Weights of a small encoder-decoder audio transcriber.
Model: mfcc input, encoder arch crnn.
Data: trained on read English sentences (LibriTTS-R), 15625 training examples, 2.5 epochs.
Rows from block 2 of the text decoder, named by matrix and row number. Each number is 128 + 32 x the weight over its row's rms, rounded and kept within 0 to 255. All counts start at 0. Numbers have three digits each. After the name is the row's rms in percent of the matrix's.
# q: attention query (decoder.blocks.2.attn.q.weight, 128x128), inputs 0-127
q.21 093:155151105151132126142096114153128085163111138114126106088099134105069162146111097102116100110155123087130182106148174114105108148118152134084126080131076138103095110108093139136148143156107169134158095122202138107149108135143029119159159088142097119164171043100098101089161111138130147128161135146126153140168218135230113200174141164086102143155162092138147069123138123076144151141085
q.22 084:148095105111145069132171159171097152053118113113063114133142147073155168135135132102142104088144149149123088110129087068130104124127092154084205105162092129130082122140120132137104096120162177104084092130127154121153108121118155125095120145161142106072159185139103132121166106168143123162183158125172132164097197110082159169123119107148167087124182110124065150200172194161097090086143
q.23 094:192138141128133124146135115142126113103087127097161080144143149182083141104125147043128169171101065096144181146123128111129119165152098093109115170134116172172139134155130187191089111084071138166111086124077175128149164175186101151140170102072139139169120075134060136121143087140123090112178074137124088142098140148109155083115095150110061141118091147167154123093146084161124165153151
q.24 106:139154128102104164159090161106153184138116119131111124125126138124079107124146119149149147028178115145112110118132126067117172150131147161161135095062122178134124116120191099085077105126157173097171165152107145132069161194110207204124133120077088146092173200104117172108131119106111191077155107089126136134069116088131077131102149168080141117104119135168137123131117126107110109151152
q.25 108:099132108178126090117129161118109113138111145131098111072177111158164154164150114175108117114105110110161115130187093092131144071075191141153086160123097139183164145093106153155176122126096162187118122123128096080102059094122112083158201116142154149122100125101137087131105081161127125121126112101092126190185148176119119144080185184113195082138148084134148135103170137093143155136049
q.26 092:129192121073111166156106104139121173134149138090124127139144116126064138067110130179062082143153163118114133136103111143174162110109122106139075175101117091130169190176119116126119211156120113104108189158103074135128116159147057107133109154133111104134102068169113124159149146115121220117127119193131109116101099087112091107164104114164161150125160187107117197081135113129067102119142
q.27 098:154143110060129057180115105121141093121132130119195166136084129117137132169081135113118170149143124043108138153124142171113165122099138117180189142140174172116134149103106083177157061066099128111125156081174145154109109163068184194059140164166097186141127145110127116129128105145129134115111138141110193140087124158102122169161143116102093147106135072062080123111119129101118140156110
q.28 092:106133115187088082121128174073145172123180118193177126102128137111152184080100137096117092144122134137108097105067123162159137113185074141152168098126151147167152144079157103104152089137080144136113081161179149160126105135145155151123150115077102175107097114097138119181186098104119120154118152075166169134190085096165120089111152095160133104129105145134127097112054193102124162076083
q.29 083:099144148153126177116102118145128196111158102147142161177118179116142138137086135122106133173197156155141152061088145135102160129103081117096117158129115113080112101142126132134150143133110107125057143071092138155180089115061192165126107133108153104105116108133203136114124165135181023128111176113117111117098153123114135073159070089154105107124166129173152168106188150138150090069100
q.30 087:165139124167096097110178220064111110115105112150143080140109171115159131138111089163221153112126122172156112107168124142170155140141138110056166169098104122097122119125079115094185148117139112161157161096079138111111179086178122091083072123115129169078116132127113117102139146106166084103126095128062132109099124121133124165095104109174131109123126133114126169222129152134089150113204
q.31 100:099119097135147138178109133101122141113150095117082130201195115077119126118171128152123144157079125149122157116121082131137096135097168142136066111105108147131059103178092132146054164117176146089094110164127046153150082143112082080172157154062149123089142124117152181133145182126126144184097163161083080142168132148124106165164144112140153180126132167138094111098050152136174147139103
q.32 110:162079164152128170167136184122151130209116094122151166137151106117053097137066126118106158149139145132129133127133135182114118046074136083068111117122158138120092150133118169111082123135114072132108163130112128131097163108140147082100205143124136131115177109116095112102124105191168195140128104137110122150125101129103092098191081126185114130145138076107130173178169182110138045153135
q.33 101:182131140151120173105109137097146122085178107117111143131100064081131159063147094110141128134100127097152147146111127077205111155077138185148117157179093080151132179167167076158163120160105111230131149094121103154113111123097138159110162199142087136114109118103108157147135158157091086147092073096144146164101080079143177118129141057142130109132154110115148153075114162099157113139174
q.34 106:133113193102163102163174067136143149092084093170117091149124184104093163154121117151115140147141186182139124087129109112156121107148140125157101098125147117110148134137122182096158058086142116091160117147110119175127113167082145132147099081158161142150142146138128134121093148071120130139115198160166044145142023186085082130120097145088155163135119162088161058143131160126133079161119
q.35 105:106132161112120157156121122162118088103148150176119087099155155109144096164189146128143176114083147085127113156188156151150117102146077138092137105061086195129188170135145085084091112132088123127133114030145115113094121076109112159209145050104159075129133090156142076134151154154143133172189091103164121140097126109164131137090103180133099123153141160117152159119123128173075131137154
q.36 105:116155090120154061147093126129129145135066156114109154116149125168094137180071127169180120171161116199182127134096125153150129120117120110167122122116199172146121119148098139155078112170188220109129068172096136152165136136156104110125125065125109114082112107123130087131145144049095122142139130140131118072121111086084130175127087148126144080126117139186108151195116153068081091157135
q.37 106:118145138193113093115194101158143149155188129140127157083118085107112111158124103110079144117089143128124071171152109154119164111104143132085109126125157134123089134185105085123162170093113154082166153082093144133151066187116042202075155124179157135139166143110166191165053117120162096092144106109098100126160087149157157140153132108154183125104127096120142109148157099094089159130078
q.38 104:153165127118128159085148092107094145137064143123060144131141074163134143119122127119104136058167086069152154117168126114066172178130084136157168131087180108155103134131104130133116166143161101114152103177170126155090179143157124155102099127077133155139114142131185115176136085167117080167086162104128183107157139139136145085100130104073136127191145132171066113092150114101184170051099
q.39 097:125106106097074056191110116156128106115114157153187154194107115121134195077154161129082097093186115216107144108122141152170115151165135153141135112130117087126125131102087159137098113135093084096140112130110107141148152133123100113153090142113083106099048128175142135111125162071154186101132150136155117140108146065088109141077150145146175137198135081171123199126062167120140143129121
q.40 115:139153149108170177040104142110111139107126093147128165107115191129163134180138128099125111125154128115062083080118179152137109140119136125153112145126091097140142057084152089116158118094073138176118094137203118077164146136118112106120149155122173135071119110142123194128159126169102087122140140130105184087136165088113199148148177148143119164110111130068173135109134079200131148104054
q.41 101:138128134109109135130151130092127089109115125117083074028183178163178100153143165091124074121174108134169161101074111154103141143131180082120161158124148127178149108117093121127173184113094165141154164155125123149135115151157125127135092086131055086135161157109155062146207135101109111105107123107141148143161148153072080129176184144168111119115094152147071116080108117141076137185093
q.42 084:156111122129175164085083133145157117143123145120138064139157088125115144066086099187117138156128120089149160154152104106139122119131159123165095166147097140090133138162185086102164078118146150108138089186145121076081087151137160113169133166101190112140157108072105207107105057154125125121162163148163138082111117155152113060103125178150151136123145160074080154179106063135106160078170
q.43 088:128161086170133119133188162095140141142120069049152129179096094173106113119111094122097124141138143146109161165126066127131156180136156105116174146165125118116108111165124106149164119129160147073145098168116166075179133163189117102119065063168079112120163174141128119134106129085166177104122135209114090113123140177130080122153097111067096158139061109097171123144115141144172070100116
q.44 116:052101100090120065146100167118099107170149139120171140093155143125193096133145170099150173147123123092133155154096185104100144148098132203120140084144118145119146152103148204147072152195167117090069140048123151103115162155090123139147116177152165119170100105133119147113137137132089143089073111083123128166103139152112123171079121142116068151086103136176126058140094166157150153103129
q.45 093:134173102082122162143075125163076186101164122125131138145103156085089132053134085183162116099081091161094114098176132098095094139152107092135146128122128131156099135106137088164137173118155096151168143122173142126145126056158136120130187128107097163189062157137089111114066150113152102123111068121121150106123154150164198156079209094136137110110162139129168110128185154105081175128128
q.46 104:118081129164089127106147085082155103130192143107126102178123142102114124138181133120104065126070179099091123125101149071106138110191108122139091113136119088124148055111143141123109134124154133159072177112091151169138105150129150118126098221142122163128119165118142061098164117119145135160145175133139125174103170153215121104169128139139104146055130167126087159109104045131186129145166
q.47 104:109136104161120148146098150181134120127101179156145125160061135167171105117117153138203141156144085118133095135108084130118108111128107118085146158148082176070127142075141158140141091098102128168095158188125109112105118013109211104098120116107132154128188119121097139126115119174120140122171133160072117132189194082128118116146081088088124078135170104163133090097175118131152152150179
q.48 112:170068144107173130154058083125116108126123124131057066122148207118102130147138166080178085103098099138087107111146126154156149115112109122151204173078122090066032175140134101113119127123139156150123108153112086142157116145160160152132108164134145133075152149105086140126125082212155161147151170113146169110178136163127148097094134077131160142111134174128152161129109104152140067146123
q.49 103:134104108114126081095132182179093157111169127113096139139101070151142124160094147189129165163147121179174131095119100117141157137093136127070129093125153142169204127095163153130114092171097132072109135108149116091116190149151079132149087139080091075119135126163109118111187087068058080099175092109162124094132079139125152134116192164124070143098124136109125156188143180150170156149146
q.50 092:126109043122147134153086163087116147118132107079140146145105172090138063104071164066142160072122130151103190194174092106101121157174147148151158125092118119081097157112087094114124134090138206161120081126110082178162147186135142085147168138120140191165154068147141158068138141139139154143090145151178148082163139107102123077126128120143135179142142097135131096114149101082129161123146
q.51 095:121160157128158104076102124054156116150096178129174133137103075158085187080132132143106105091133146087134123126151180154141164127047113062142119132066162150148137152142148086162126174144161131096161125139123183135162090142158131082121154147139166114137140123150120112158110144172164120111137100136056091077144183101077071103144181148145099160179156055116096111110113125169171125089078
q.52 102:084150151162129145103176127083184112109096100109161097092170115122077221137111134135164153154132128116080089191130152111079115124138125115125083178115117129155148085150199087126077142084125070185146136126110109146113116080168106158141117157100148131175193068096148107092171133132137114136098123095089137180179087123164111162137066140082140109147143189101161176103133137182129105104114
q.53 103:130098100113128079130178123170172123091184109102154120126090122096133151114089101095094148081158130090159096098191175162124089119174138129118134142160146130144161071149118145126086109114171120175116110147190129138091127077089109119072186156167151124098147144125171173166128237137109155164165141109078075161097110160103108084127098144106164153109145149124128155160124153099059140106052
q.54 105:143136137107149148214122108096153142145080125141161135109116084077124106159167098094153125182122145153064129134093131082120155090070131149156138128100084123108124075119105191163135139118152172190086160183121139087112115125135074133132127085140079113079122155156199086198123130093135185110134093116211163119111155116120119145174081145117161123100124070141155097105100140136087196138162
q.55 101:137134180123082083111137102159172105141124112104105170101168136157121181136123141140083122115153144139123119148082152207089091145112146154166136135183127174105139135075158088187127150136125065170154095157086098058119107103163162133095114116104176195160084120075074093151122152173150154093127130149072105142117131122181163185103131077125157137131168136072124090156091158068103100088144
q.56 105:142110100130075120133128128188095203162163167174151137162117069156091145146119063155170104161136072155157094086109143135116129162180129133127167072180136145158161148154070158128159113100092132143103186082175157145137162109113130104125129121111123127132112192072138121158118099110071078103112082103115123139091124065162184153150151157125041111100143083192116122151074130119115122128133
q.57 100:133144158157134218163135141179113136129161095151096123124102145097164091129144209172113176166124116102126082131141170089163193102184149120112042086176115133089140129115137087144134110147095088062106124112113170166142125129063114086152110095078115147143111118142161124122144107084098105108074182170106158156104171165124110122179107098131154096172034120143105114105145154103140134129135
q.58 087:117143136131140107061150143127083143134118170117073165159157077157130103199181130114144110132084138168140157158106162091141109147168139162059073132102134126134121129118169159097181108101134134087086162138132100086122100144161107062123134132138097106119128123136105192151158117072128068111085108191175079090105136092161133178094130156139088149178151207133070146081177137114157131177097
q.59 086:114097101111112153116145090068074080109106148136168142118125144061150080153150133136166138121164138136125138156151054112146124091175143143113153156139104104051133060158099125155137133119129106091134115071165128080098102140179178186136082114136116196187145136117122082121118137194190180140137115151091147146103153164155156130131120065161161102172078176124154133130131130172125135098046
q.60 090:074098078176142115140141135181120151139149103045098143133117154191135110098118121160106097104127102135153160107091158145110124170073101074117109116109185159189127217169148170126179098120177119092172098090163128168128184099151187112130138132194181143135104126153093142136106131096117134129122144156100078116109126146106126074096196131116142137107083089134071093155147075125114079126150
q.61 098:114152134108068128148149154126112058130147128215143112156169176098141130099147121184099172121115104086107129158106091184104132101095151109211100075138131138143102138126069146122151133219127131116150117100030148135114098165063100181137086138180140133102107119131105150137117129142111155095147118199134135121133077120127098155097116134154119080101154129161183114094135065171110170155145
q.62 095:130176097114135162161111138121146110088083141175121132121121160195174107115125086125082089141163132078187183110095107056151091133107100115075146159143100110203134152122118123074122150089158169132116158143093183148103174154102144177175164100115146095082085122153119171068041141127169098193141133078148191146154120148075147116146094096153141091111132118115106118112111128104170131117139
q.63 107:162152191145152141085098099086133165147109117117156114113139128141163102091139093083112102136093200129147133085163072148172104116162110185160132160138119091108080096120131132083100138150070124116156120152189106154168097118075140137086148107122040047156136138135151105086129107098131087160149167053181110153128136117142109128135133197125106142120145126118162166154177133110118105177221
q.64 108:110171077078163163087130182079148118098114115097113102095152146077102158100098119135149176125121113113106119174155144106105133113105112101153079136134073108123123123187134132140083106082146125112138061102199152149127103114117124112137115150193182059138172159156174137070065115136189194175117134117120072180083133132110167150109096131107181133156116186127150140089163149110128118177174
q.65 099:223173157176134120145128064148115175109096097150113130161142141143119086176125067176144128098114103124133139080162066151155117135150118094110139094129102185179101149124161099152149149176110130142100133115093198131200175117077122085170133089140116140115129162181110130124087118138126064120156133129157120165137112139113101103146138077145109115139136096096080130159083145126100120129003
q.66 095:141116123116127072170146132105096156109114115120114144101173101177123194120161122131083118148080149141091113123188138126156065092065093127134145121111089124090162083157162137155186106142105130129076075140116196143142183146123099156117153138093131129083121120134125121128152153107129144153104139158109117077147101122198114161102164042094124117152207166151181129082200107171076129063149
q.67 094:138086144106064129121126099195176074072194111158130142110167139058124156160193139127133191026074100121067124112177144150147123165173146124078102111096164107160112102152107155152091193102121134079109127099136157119150144119114175085139151106119110132130056103138156172126159128154120115086145138089157106122136064129131105086175118103163157136102153133116137134129183130135151114167117
q.68 097:158236127145134146148139149146098118070151186092120210080198106144149064105138105151129113105104111136109128157090130138120121139093120118159053155116134110105136187167169129110130131061119034083131111116098121082135098162099121173145107156101141158137150152113163091130143137110170087090115110137168143152094164099110154095103135133114143142060133147182136164183074159141160110111108
q.69 103:094112161167084192129067127133084115138132157134132125110117117090102197129123124197151084148160052165101099107136154165128135102172175108186190158129161113111154127067155174180086138103098140141148134115169134126134101118118105077103107150135119107115093116138124114145150142146120136145136073045158150082092143092060131131154114173137138128121120098175043068157092111159169177119149
q.70 108:096138166144138129102124157109154189128103115108132111102066171140092089119127155070096089083104184156194106175110117106099140132120091137135144096139120135145139136126122101183131177093158157184065134117081152170043064162139138114153090131143114166108196057167149090085133108113079137083121140173087101189125120161171102183124157171084110138140089127113155115135145137156114169138162
q.71 101:172150110146183105103180181121134115157141095138126098172118123145095110179120098170141119157172094076146109112111160120207068121105173175095103092121150087152082128122151143111085152162113115168082133068141067115123157118093146177108117100125123085133097162101142132097105067120176128184129181130166164144215138154139174061140077117107104122137107130129108139142128107038157134132114
q.72 116:165124111136155132204078102161128089163079102093170108138189081145132092114133172127139148111118139132160127121115148132130136079146115107090215169140131182115101065074110143132159111138135129110171127123046151176141171107168117159083129115086191154099072177166108158151183099135129055164177104150076149125130102103145081112139131072147092077127114138090150124110110136109130149164098
q.73 101:090124092109105141137113082161038118148131169101104142142043106145147058115142140076119164157142199155121113113084181118144121141183161170155103193102143136186154168139161147081120101125109092157124134198115040139118128129108134138140121141183087136115151126091108114193142109096092150118156101078101131159143085094156106135125101129119121135095116165134173122142189070131133131090180
q.74 092:106098104123140099108156106086112177173146180175148110151049142119092189130125120100155118143139115158152182101051172090089094150145150150149072152160128139083129150118094114095132129095101159129141174139127099165106077109156121151142162143110092071131146089105158114121108199111089198102088101149096147074081165124138117123081134170158153157132126138126169183145199147130110057084154
q.75 104:114136091092128099130117127102121129148097134090132171148134150159142131111125156145121080168144126149115145158156066112167140155073157057122129116171145127095156111102129027145127117135214143078171112170089201096168142141162087122096100108061092164138134152112129207169136119122192151155094151145085118131153114135167121119145115074142065090097180115111122137138041142133160098137136
q.76 106:124080101153154129113124131087152083108163135153169096116109141123150124118103159106130132163139182082172102127157126126114170080112107153135154116124143083154108117140091174070070171179142158160198135121189105079097140058115153111131157140134103132207139089082099098166068106123096173091050160141132193080114119139118137143195155102082148148101145124143106159102075121155069145154144
q.77 107:087088121102119172114151139177165136182157124178109118114100141094151120102072135115114150149112114087177143174104112175095191175153107121076103080109137129119120098140077136116164078170097162111158097164101067129180092153146145123122178101169134121096110099156154101145150162156127086120146156163123131102128200071083159178032169205121142128111100102124071106131147133081128127142134
q.78 096:133123184187050107098125172123158185091086095098164132109090101179173186141155132104130074169126125115053109073109148125116144127174161150161106134141171113079148124143111157095160158107120139148138158120178104061130133145134140120149132138151159191138153164094068102079109119141062127120167089117125147127150136129145109133128099182203156077161070154083148091124118109093079125132093
q.79 118:103095179087155097128146099109154095133145120159075123184184133115144105129126100115120145090179136129139183127144056106087120141093075160121171118116071158140120170104119097122167044162140095110103201140152101139070134135160131149114101143106132104157122113099091156113144173128127113121138135116188071123112138208075155121139128161133109203210142054144122119086120139170168130088122
q.80 114:143167165121088138154127105192133099139129147116114171132173079150137127163150136051171088119114088128125154187156086112122128095193111120175121135155106123149175093096100070085141189156161126050137122161140067159095137107167164136119137114115091172102169140096145074167153084123132132123126119131145170109155122070155037127105124183150112178158106089160119114142122168094081089113090
q.81 093:112124118186095146142077137155153115151074132177091075105093138085138129081052125104103152088140214135092098125139139147145112119113191120130139103103132190130120146175098149140112154092161129126130104211091125127154151153131155095126144119129130116114164156177066104115074182170182089153140207071148110117193200078131151084121130092148115115113143115086152110100148124103113151112117
q.82 105:108104124120123145177143147189128136071093080165183099158160092102091132138121170117129111175104201183128125154097175100139163090209131111105135143083107119188063133127177123107131144196094171117125124132163167108109097113154176133120116185126152105186146082137121140087107098156157108086099080103147099068103126132118171110184107144093128129140106119145072130136052076147148122109124
q.83 106:146103149102073177122113125126116080115172111126159106042088132120139188116123126120130155106114180151111137092166095216108139068163086184130104122152072102137127165110116130114148168119089151202163119108126124127108050129114141106115163098136130076152166125160101117155136066198147136188137096128116163151117155141142127128107113158144114094154203112165127106150075068104156092175162
q.84 111:189125150061117148154088169087172125124172183112107159205140099133105090179109118170050108160134146152116156093137132086109060122110163121124164147053085122124120161147136078186155122140120089177112096139119119122117116158123124093141095160155107065142119148131156137170182106087118122124165155134077113133168124111153083149106068146170113140079080105135125146149158198137076170113122
q.85 111:085089177077155075088191163113135128140111157150121099155116149139120101122144135128086111120106066122159124095145102119130114156056157163065122159113141164113158136139136125156139098151131103161070147154150184160124120191128115100117122055212096146119072142165112125071129148148141110152122086124150182081131108090197117098098145076177188119132143182171135132077145122108177127106077
q.86 101:131179076109129099123131074139081097140101109118116134119150176162180157153168079147140109157052133120172153123168129116089102174152149098121096155169179069150128128105100094139116077131154140074123206094147161158119160090089141103144082059136132107116112159165131143175183125119109177081173151182156087180089108174097129176142093098112150158085108113087119144097165078130113142124133
q.87 090:111171122135147141164108151123093122147172094113107170126057120141123208143120190169128123108104112138171114158129155148123127133157101126175118124182124105170110147134106171104113135024088144088149128061138091124156147077074134191069109123085091148116125114132091082120118111070136131060104172165119109161095142148109146123118132145149121146155109150148168138193132127160123156182028
q.88 113:159093071201111104107118069125137137162096153111085132181111177144142096140155115133120200087135165078111130120052191141112123145055151139171160112121131091073120107115175190160095151163115121143131134142122177099176096133135168165130098175108123143167154110085106157070142158126135148106073132103114129110136124186180134106119174115094107119148148091053100091109138090124104179127165
q.89 103:132115111137190078134126139093172150144155116154161172100143089133160089149129150161145155137133086047073121148108073157130142143078150130096081140162175119169143121150149183141126050117107101167097126095090134105119165114145114102202139127108195100070087090092098111107164166109137124186100123106110040099122131169144173083122195142133102116141116152135153195120164100152131098147137
q.90 098:111152180121133165133108120118113176128112131176166118129122122122079088100097049108136089167122094115155158114146155126132138154081156123163117140113127167144173105087184131112040129189157130127097142104219101067089166130106101159148109167124110131064097148055141169116144186102074134138123126162113107194141103146097135112157122128052118133136103179104153144168145190137071140111136
q.91 091:164141135134108135116130088119101147128138073098122128132139149112109138085091164145121163107240116186104097180108126078135149148172116144155108101109157130131108100150116158133134106131135114088192173149067123148198110126167146152076109139137105171125160181135182111158039092168174146080144178129067147138140178101101090150104131067102131115095143095124094121111125110090191098074149
q.92 103:150143065147118087172178130075138131101124116112140107122169125072156071076157127170193131131177072154150127098079190117109128110101136035115183117115163098130156142149090166108119152088147139153094185171090120134115102136130060124106134090136171144198084113112162116121100125142116103159154093120168113114105142205079152137137093131089158114168139146129172096121155149124162078163165
q.93 100:144104148144188168131134131116129162149162196053120105098124170119166132128142121165158147075142121110123125150130104098146130180120065148043135092158147163075123112142126119148138150132119142100104113070147127102126146099144105103159163134101169139138113103143079121132183141107065092102048157157141185117146053065140111197092122100180087104132164216189108117151113124123110132126145
q.94 101:099162122136158138046101184118078121093149131144125173149100088159082167103109150084153104147094121157109056061172130154158115118142113147159116135151128158109106123072117091101186134109119120147201046104065110170093136171096086146116151142147102140143167128132186179119116132116110165144173142128125161124069123111102145168225143174124141141113114079102090116114111135189120138123150
q.95 097:061082136127125136086175102153142127119086107127125099098151186135105168182174105091090107158143142073146159168133091138172188111150088153121117108125084144060106112171104082112143091092144123117140091142166118133166178108167120166122178158087169162085132107136181152161067133074100113157164028123150132170139123114078156101121145156134155109088125088114156140108089188139168128153152
q.96 108:086155171154065080167124105136117142120102148096158131109109138151116103188137122157116183126117131137164128160167179162135166106110067116118118120108075093154113138112101083088153134129071130148204089169154179185139102180164077166135118065154102176087098194153084150141126147112094143134140126115102087158143192128172163079159086083139087091119119151097123104124107152150078098166093
q.97 093:124125090128203103151153093126106104153091104099089150182145178144128158158122120138111107127142107160139128121143089205111158140115170119078139136162173119151075111160099108122151079125132171105126164114109098140074142139089146094097095139142094183160126127092158154120095157132171138164066031127138114174116067208138150083111151081118070123137116102136189096082145105109160182120181
q.98 105:146144116100075183123105134123105081080175132156160127067126097115162183136173089090187097140116119140128148060093125090145128157105112108128160136172172180110108185081178134113165123127130134145174075128132118127085077114135111157092156145110135083139125089104150140102165112174109111125202113155155139080101125055116081145166161143160120116152076211118085186130173133150115077118132
q.99 098:072098110155057094119105092154130171133172178123108126149190123151169116099163101120107139131096210073140143169125113105122141101065196140135135160116147107103169056144152150117090091133161098137129153104065118148138180165130146148099163098200102165125101110171127094099091110128124107133126168132170130120148171174092140143117128105045132124112115097123131154070076199137174100131128
q.100 096:091201117184118133204123114094110137169095129143157071080112090129116092110176073135129153120127099089128197106127069174064102121075120137086131138167141150133194158144112128174137125165143119111121107099149105130184104093125152130085099186095148118140116158156177123089104124127123111138098148128158120163118164103142083132139111132100068187113132133155174231171099084137129107083139
q.101 101:156116102121137141044115038125164126106153159160167060086154172108166122098108194116128138071132080137086146134147139067124117117153087134116130128113130144115175159107101113113130126118162072127171153216094150162135132145148157073135125143110149083123131186100110148093109110077143175109157152205176134104155102114154126174197091143132120098098144106143070088155141121136121173092138
q.102 099:130137104124058097162125108082155159088101147105148181169127144082097078179111187071162092088099125145176103118097143157174134121192118133126039085123120202140119158132153148148199113096120137144083093125143155146174116075147131089140137130142168065120153123187131095099136113134139101134140106123114131141125092106114106131142137185093168164176168149114143060146074114101131180091153
q.103 095:128104150102169118152104102193088177128107093172114115152100090136148149095099117122178128151110145163132074137118187090121099161082129127177106098094136154091086192105114095064144151143103105097089149152153119029067144164146107129143073145092169171113115101138091151182093144109167103134129104146096201163165108158182187131128132116138145101112122126184114194082118154151120133159122
q.104 101:195110090125147101134110137072123150145109079152128140195101098147129146109149138115074111091150148136094149124120119109157114172158219160120198175110121117137097080107147109134140163098133112073101150091158148135228159090104091115173111130109141129121080098097138083174120183170116141122192116112123143142100088194065158145090083130104129129162103114109164117092127108167162108189090
q.105 104:124120156127154224049156202070150109147107113121116142109108111168148125154113163118115087156141140169140108128086074137119103201145127144183162160155096150151138129157115101130068172142095149155120129115153130139123166074128137142127167143143144104149115081070140154098070182101065106118108153077087143111135180109129043091097120173140118124122188128133125087146181107100067107134139
q.106 101:168106196124165126088080147158091150195144182107161140106127118080073084128096119129150113104122143083097123123135156148119170099120162107106160155136120134126164091060108172183142203131094125166128132094160153149117113090106151158167131126097149109125169151123138141147166105053155126168171154081102096082115130123146123111076166133103107191079087120088074199153180128107073152125090
q.107 092:129136057128164144164152124100151131090064105079128144152136111134100147110118174152107172172122155114129153100126078120115105159186113151121135085180163107129154104138167132132133100112146119090127166166132156062067200144102185135118114087171143143125142107101121119153119086128173169092034110086102123169122167129117187071135168075151154081135156135142141071185164134055107149130103
q.108 101:103116122155118093121074152141173096155170131140102148124130158073134160140172132182193118170181079117090119111157115108159084045161127122156109114099123044118092135145146144154138154095108097115067126100104059132122141195180144112150169141071114118127159141175121085136167132174104140085147169109147140077158093106087125200100112149160160151173159098082145111084166099123109124153152
q.109 102:129148185085102133097143145125101138087159138152075091110159163098176138097143090130113072131116101079107075144170187114098123099124176126141128133098125121104153088094111165120057117167204161152104143141054135177101082181147097092104174117158083103147122157170125151125120086149110122134081147108145112140113057119156134170146204120171123164126083082139167132190135186159150142126110
q.110 091:077113147104134163136170170171150066162154121122161143092115114175067103100125121108056164174125113194120150142138111133158132151133050106155123090094108118169051126218165157113101112108098159123137135118141157116120106069102145124143064129155103109134142146082118191100217151160129096150126126169132108124132177155120116121129058115095151140134154132152101072146082118137191115105132
q.111 102:195124130125184114148195175181142103100141086129088138160106143162112139126043108171102173109161149113180112165107152141125172106122080121099063131137112109122145128158099110151104080159150160152165091123142058060165094114092087176138136131102102193120154082125132076188154096110146153114117123185106133119103126104112144128103136148186187074109132162148104136096072113121176107111145
q.112 116:121166151119118093134153111141163168091067199101159184155102066108127131119094133126114185175095145088138127195099126135126123097085156169133100087190095105112177083142129147146120133092116157122140181144108100103110170124091125148140105084081218120211160079128147097133141135102123086109140171092177104083151137150142111166104189093094115116109114101164150127162135134147149128095054
q.113 102:131176092050109169119094103119125150152136080138138161090170142108081108191140080164100095108136089162137140116209097111083145116142135152100199121082091131092164129139141144124161181119127124090151029174113109153143115155199153178125092159195153175142152116132099108150127118145125156191129179168108114134119103094127099071093100100088138118103113124083129160136150089122102112163136
q.114 092:128147149152112133068170134123120134067133174144188132132179118152127156120144096102080154174127065081165076161130178102160172154101166081108117111123179104106084164117127123187181116122126065122083147116154103100085064135112129145194152177126130127043123141143101164084154112133159079088126131117153140093095140127146080161137194143110160168137188140132122108091115144090117071136146
q.115 105:107132139139175162153172167092176126109147167153114115125108147110106200122181145121172182053160159168151139134092135152116167121112099119105045160157137118112127078157105060128128058114111099153101153126163088136111114117102115056186174125129138097144092144139115173141124065137082168081103088176117155178107131169101154116147097112120075099174111124094176105108158086098120173135112
q.116 098:158075121085114120123177194102147127117136105089114174088155154167148113193136131158146084157110118138195146149157129121113140167165044133087113085136135136149141138161227156122144114150119116092140093103149124157160098137118055154111126094118048078088151111109122173105088124137108086159115146128100115144179141114082174136099108128199171130128081091196108145103060128140113138134123
q.117 106:122109120176195161090124187110154154110105071162180094152179080114127159107145138157117128135086149147096118119033119189107116126142191123074152139076151128100140125122153117157104092163132183140138127100107172111149161145102144115191115134162128170134030092109165129154097122120094095123103124136143173119145167131124170063116084112098087188122141063107107081154156112136124149083137
q.118 090:154091143111172116160117124162148208155227155119137137107108170103121112099072111055133062068175107104092202127122152139154173078146125128087066168124167142158125111132117165152102119128134092121126123127104104141163161127150149098083119102139088138144161165127109185108098160089142114109178106088086141132111090121112149180100061065131160123132125124123174101162149136140149149174072
q.119 103:122118101126130130116110134147093098162107084145081121152088173070247155137097155124154138152170149080107102072155067106170057124126099122179073151125143146111137172173150174114189160159112135123159159113154116060126132079113142124156114089168135152110125116142123139135159123036169128155108140079088071132124117097125134126164174170118089119126082129106152070137132144124135151175162
q.120 111:125174135155175109164116102050095054156169106103134109117102151159076149156092158095103177147109155151143096151117121110130115171132171158128202155101065148128151129109109118108126144143157125159126041134068179117128105112160137133080107085141218103136137134125173128117125181208095151083152142108086085169138101103096104113094111141124177089150147097112140164077143133143170138091144
q.121 101:118094067122118100144152128181094115159150125105109087136156124102128075175184089150131092083130146103068139117128172130129126149117094156172088170179151136160089161075131126166084152106091132042153130152150135162100136171110141164148147095047122088131160111145077088129135124083110151133157115154189146186107100140165044095153110143143102100149161191162126146127102197106124100133164
q.122 107:113148135122088181114127128115130135101090121154127151107131106131104128137161099115156133165131208113136123092099123166094151103119160092160177097143102142157077199060000123122106125073124137179080092101129126150139162095144073114108077175112085136106115140106145130169108144116109112102124181180177111119154110151141136165155115109154143156088108194154110140125100160132219180104115
q.123 102:108187155107121095129113116169124120152157116131087136154158144152153132091131157077129168160132104153170129093122113105103117095123112075165155105106135073108153088155138116078162123053197159133144165185167151124131112130137170112098109128072093108165136153182117084152152128135166125162088123134105149166188186128161079185105117174129133114157040076133138132055141118142067072098079
q.124 103:136130182105099099154050119145111159117124141068073077102078135130085108084145167130158127118099139143112122087119128104098146211138125172194144154180151168126088083094145135096121128178140144183071140124149129169150144096132126191069142135179159135117096128118148122119153118119179130097114077121163122039127181143135178102172132097172133122054160138096152123138103109120090098146161
q.125 109:107084112184124082119085137106116106101079216116127114172093151107164071097072123168111120113101080148126164175134190150166078125109168143107125077144165112138129113136182088127055092122142113113140147131119163120088082164118098164099194135131080140145105116127111138089137152195125184123165113154105150147106112142120182122144187105087130122140200140158061148108119136110141104131196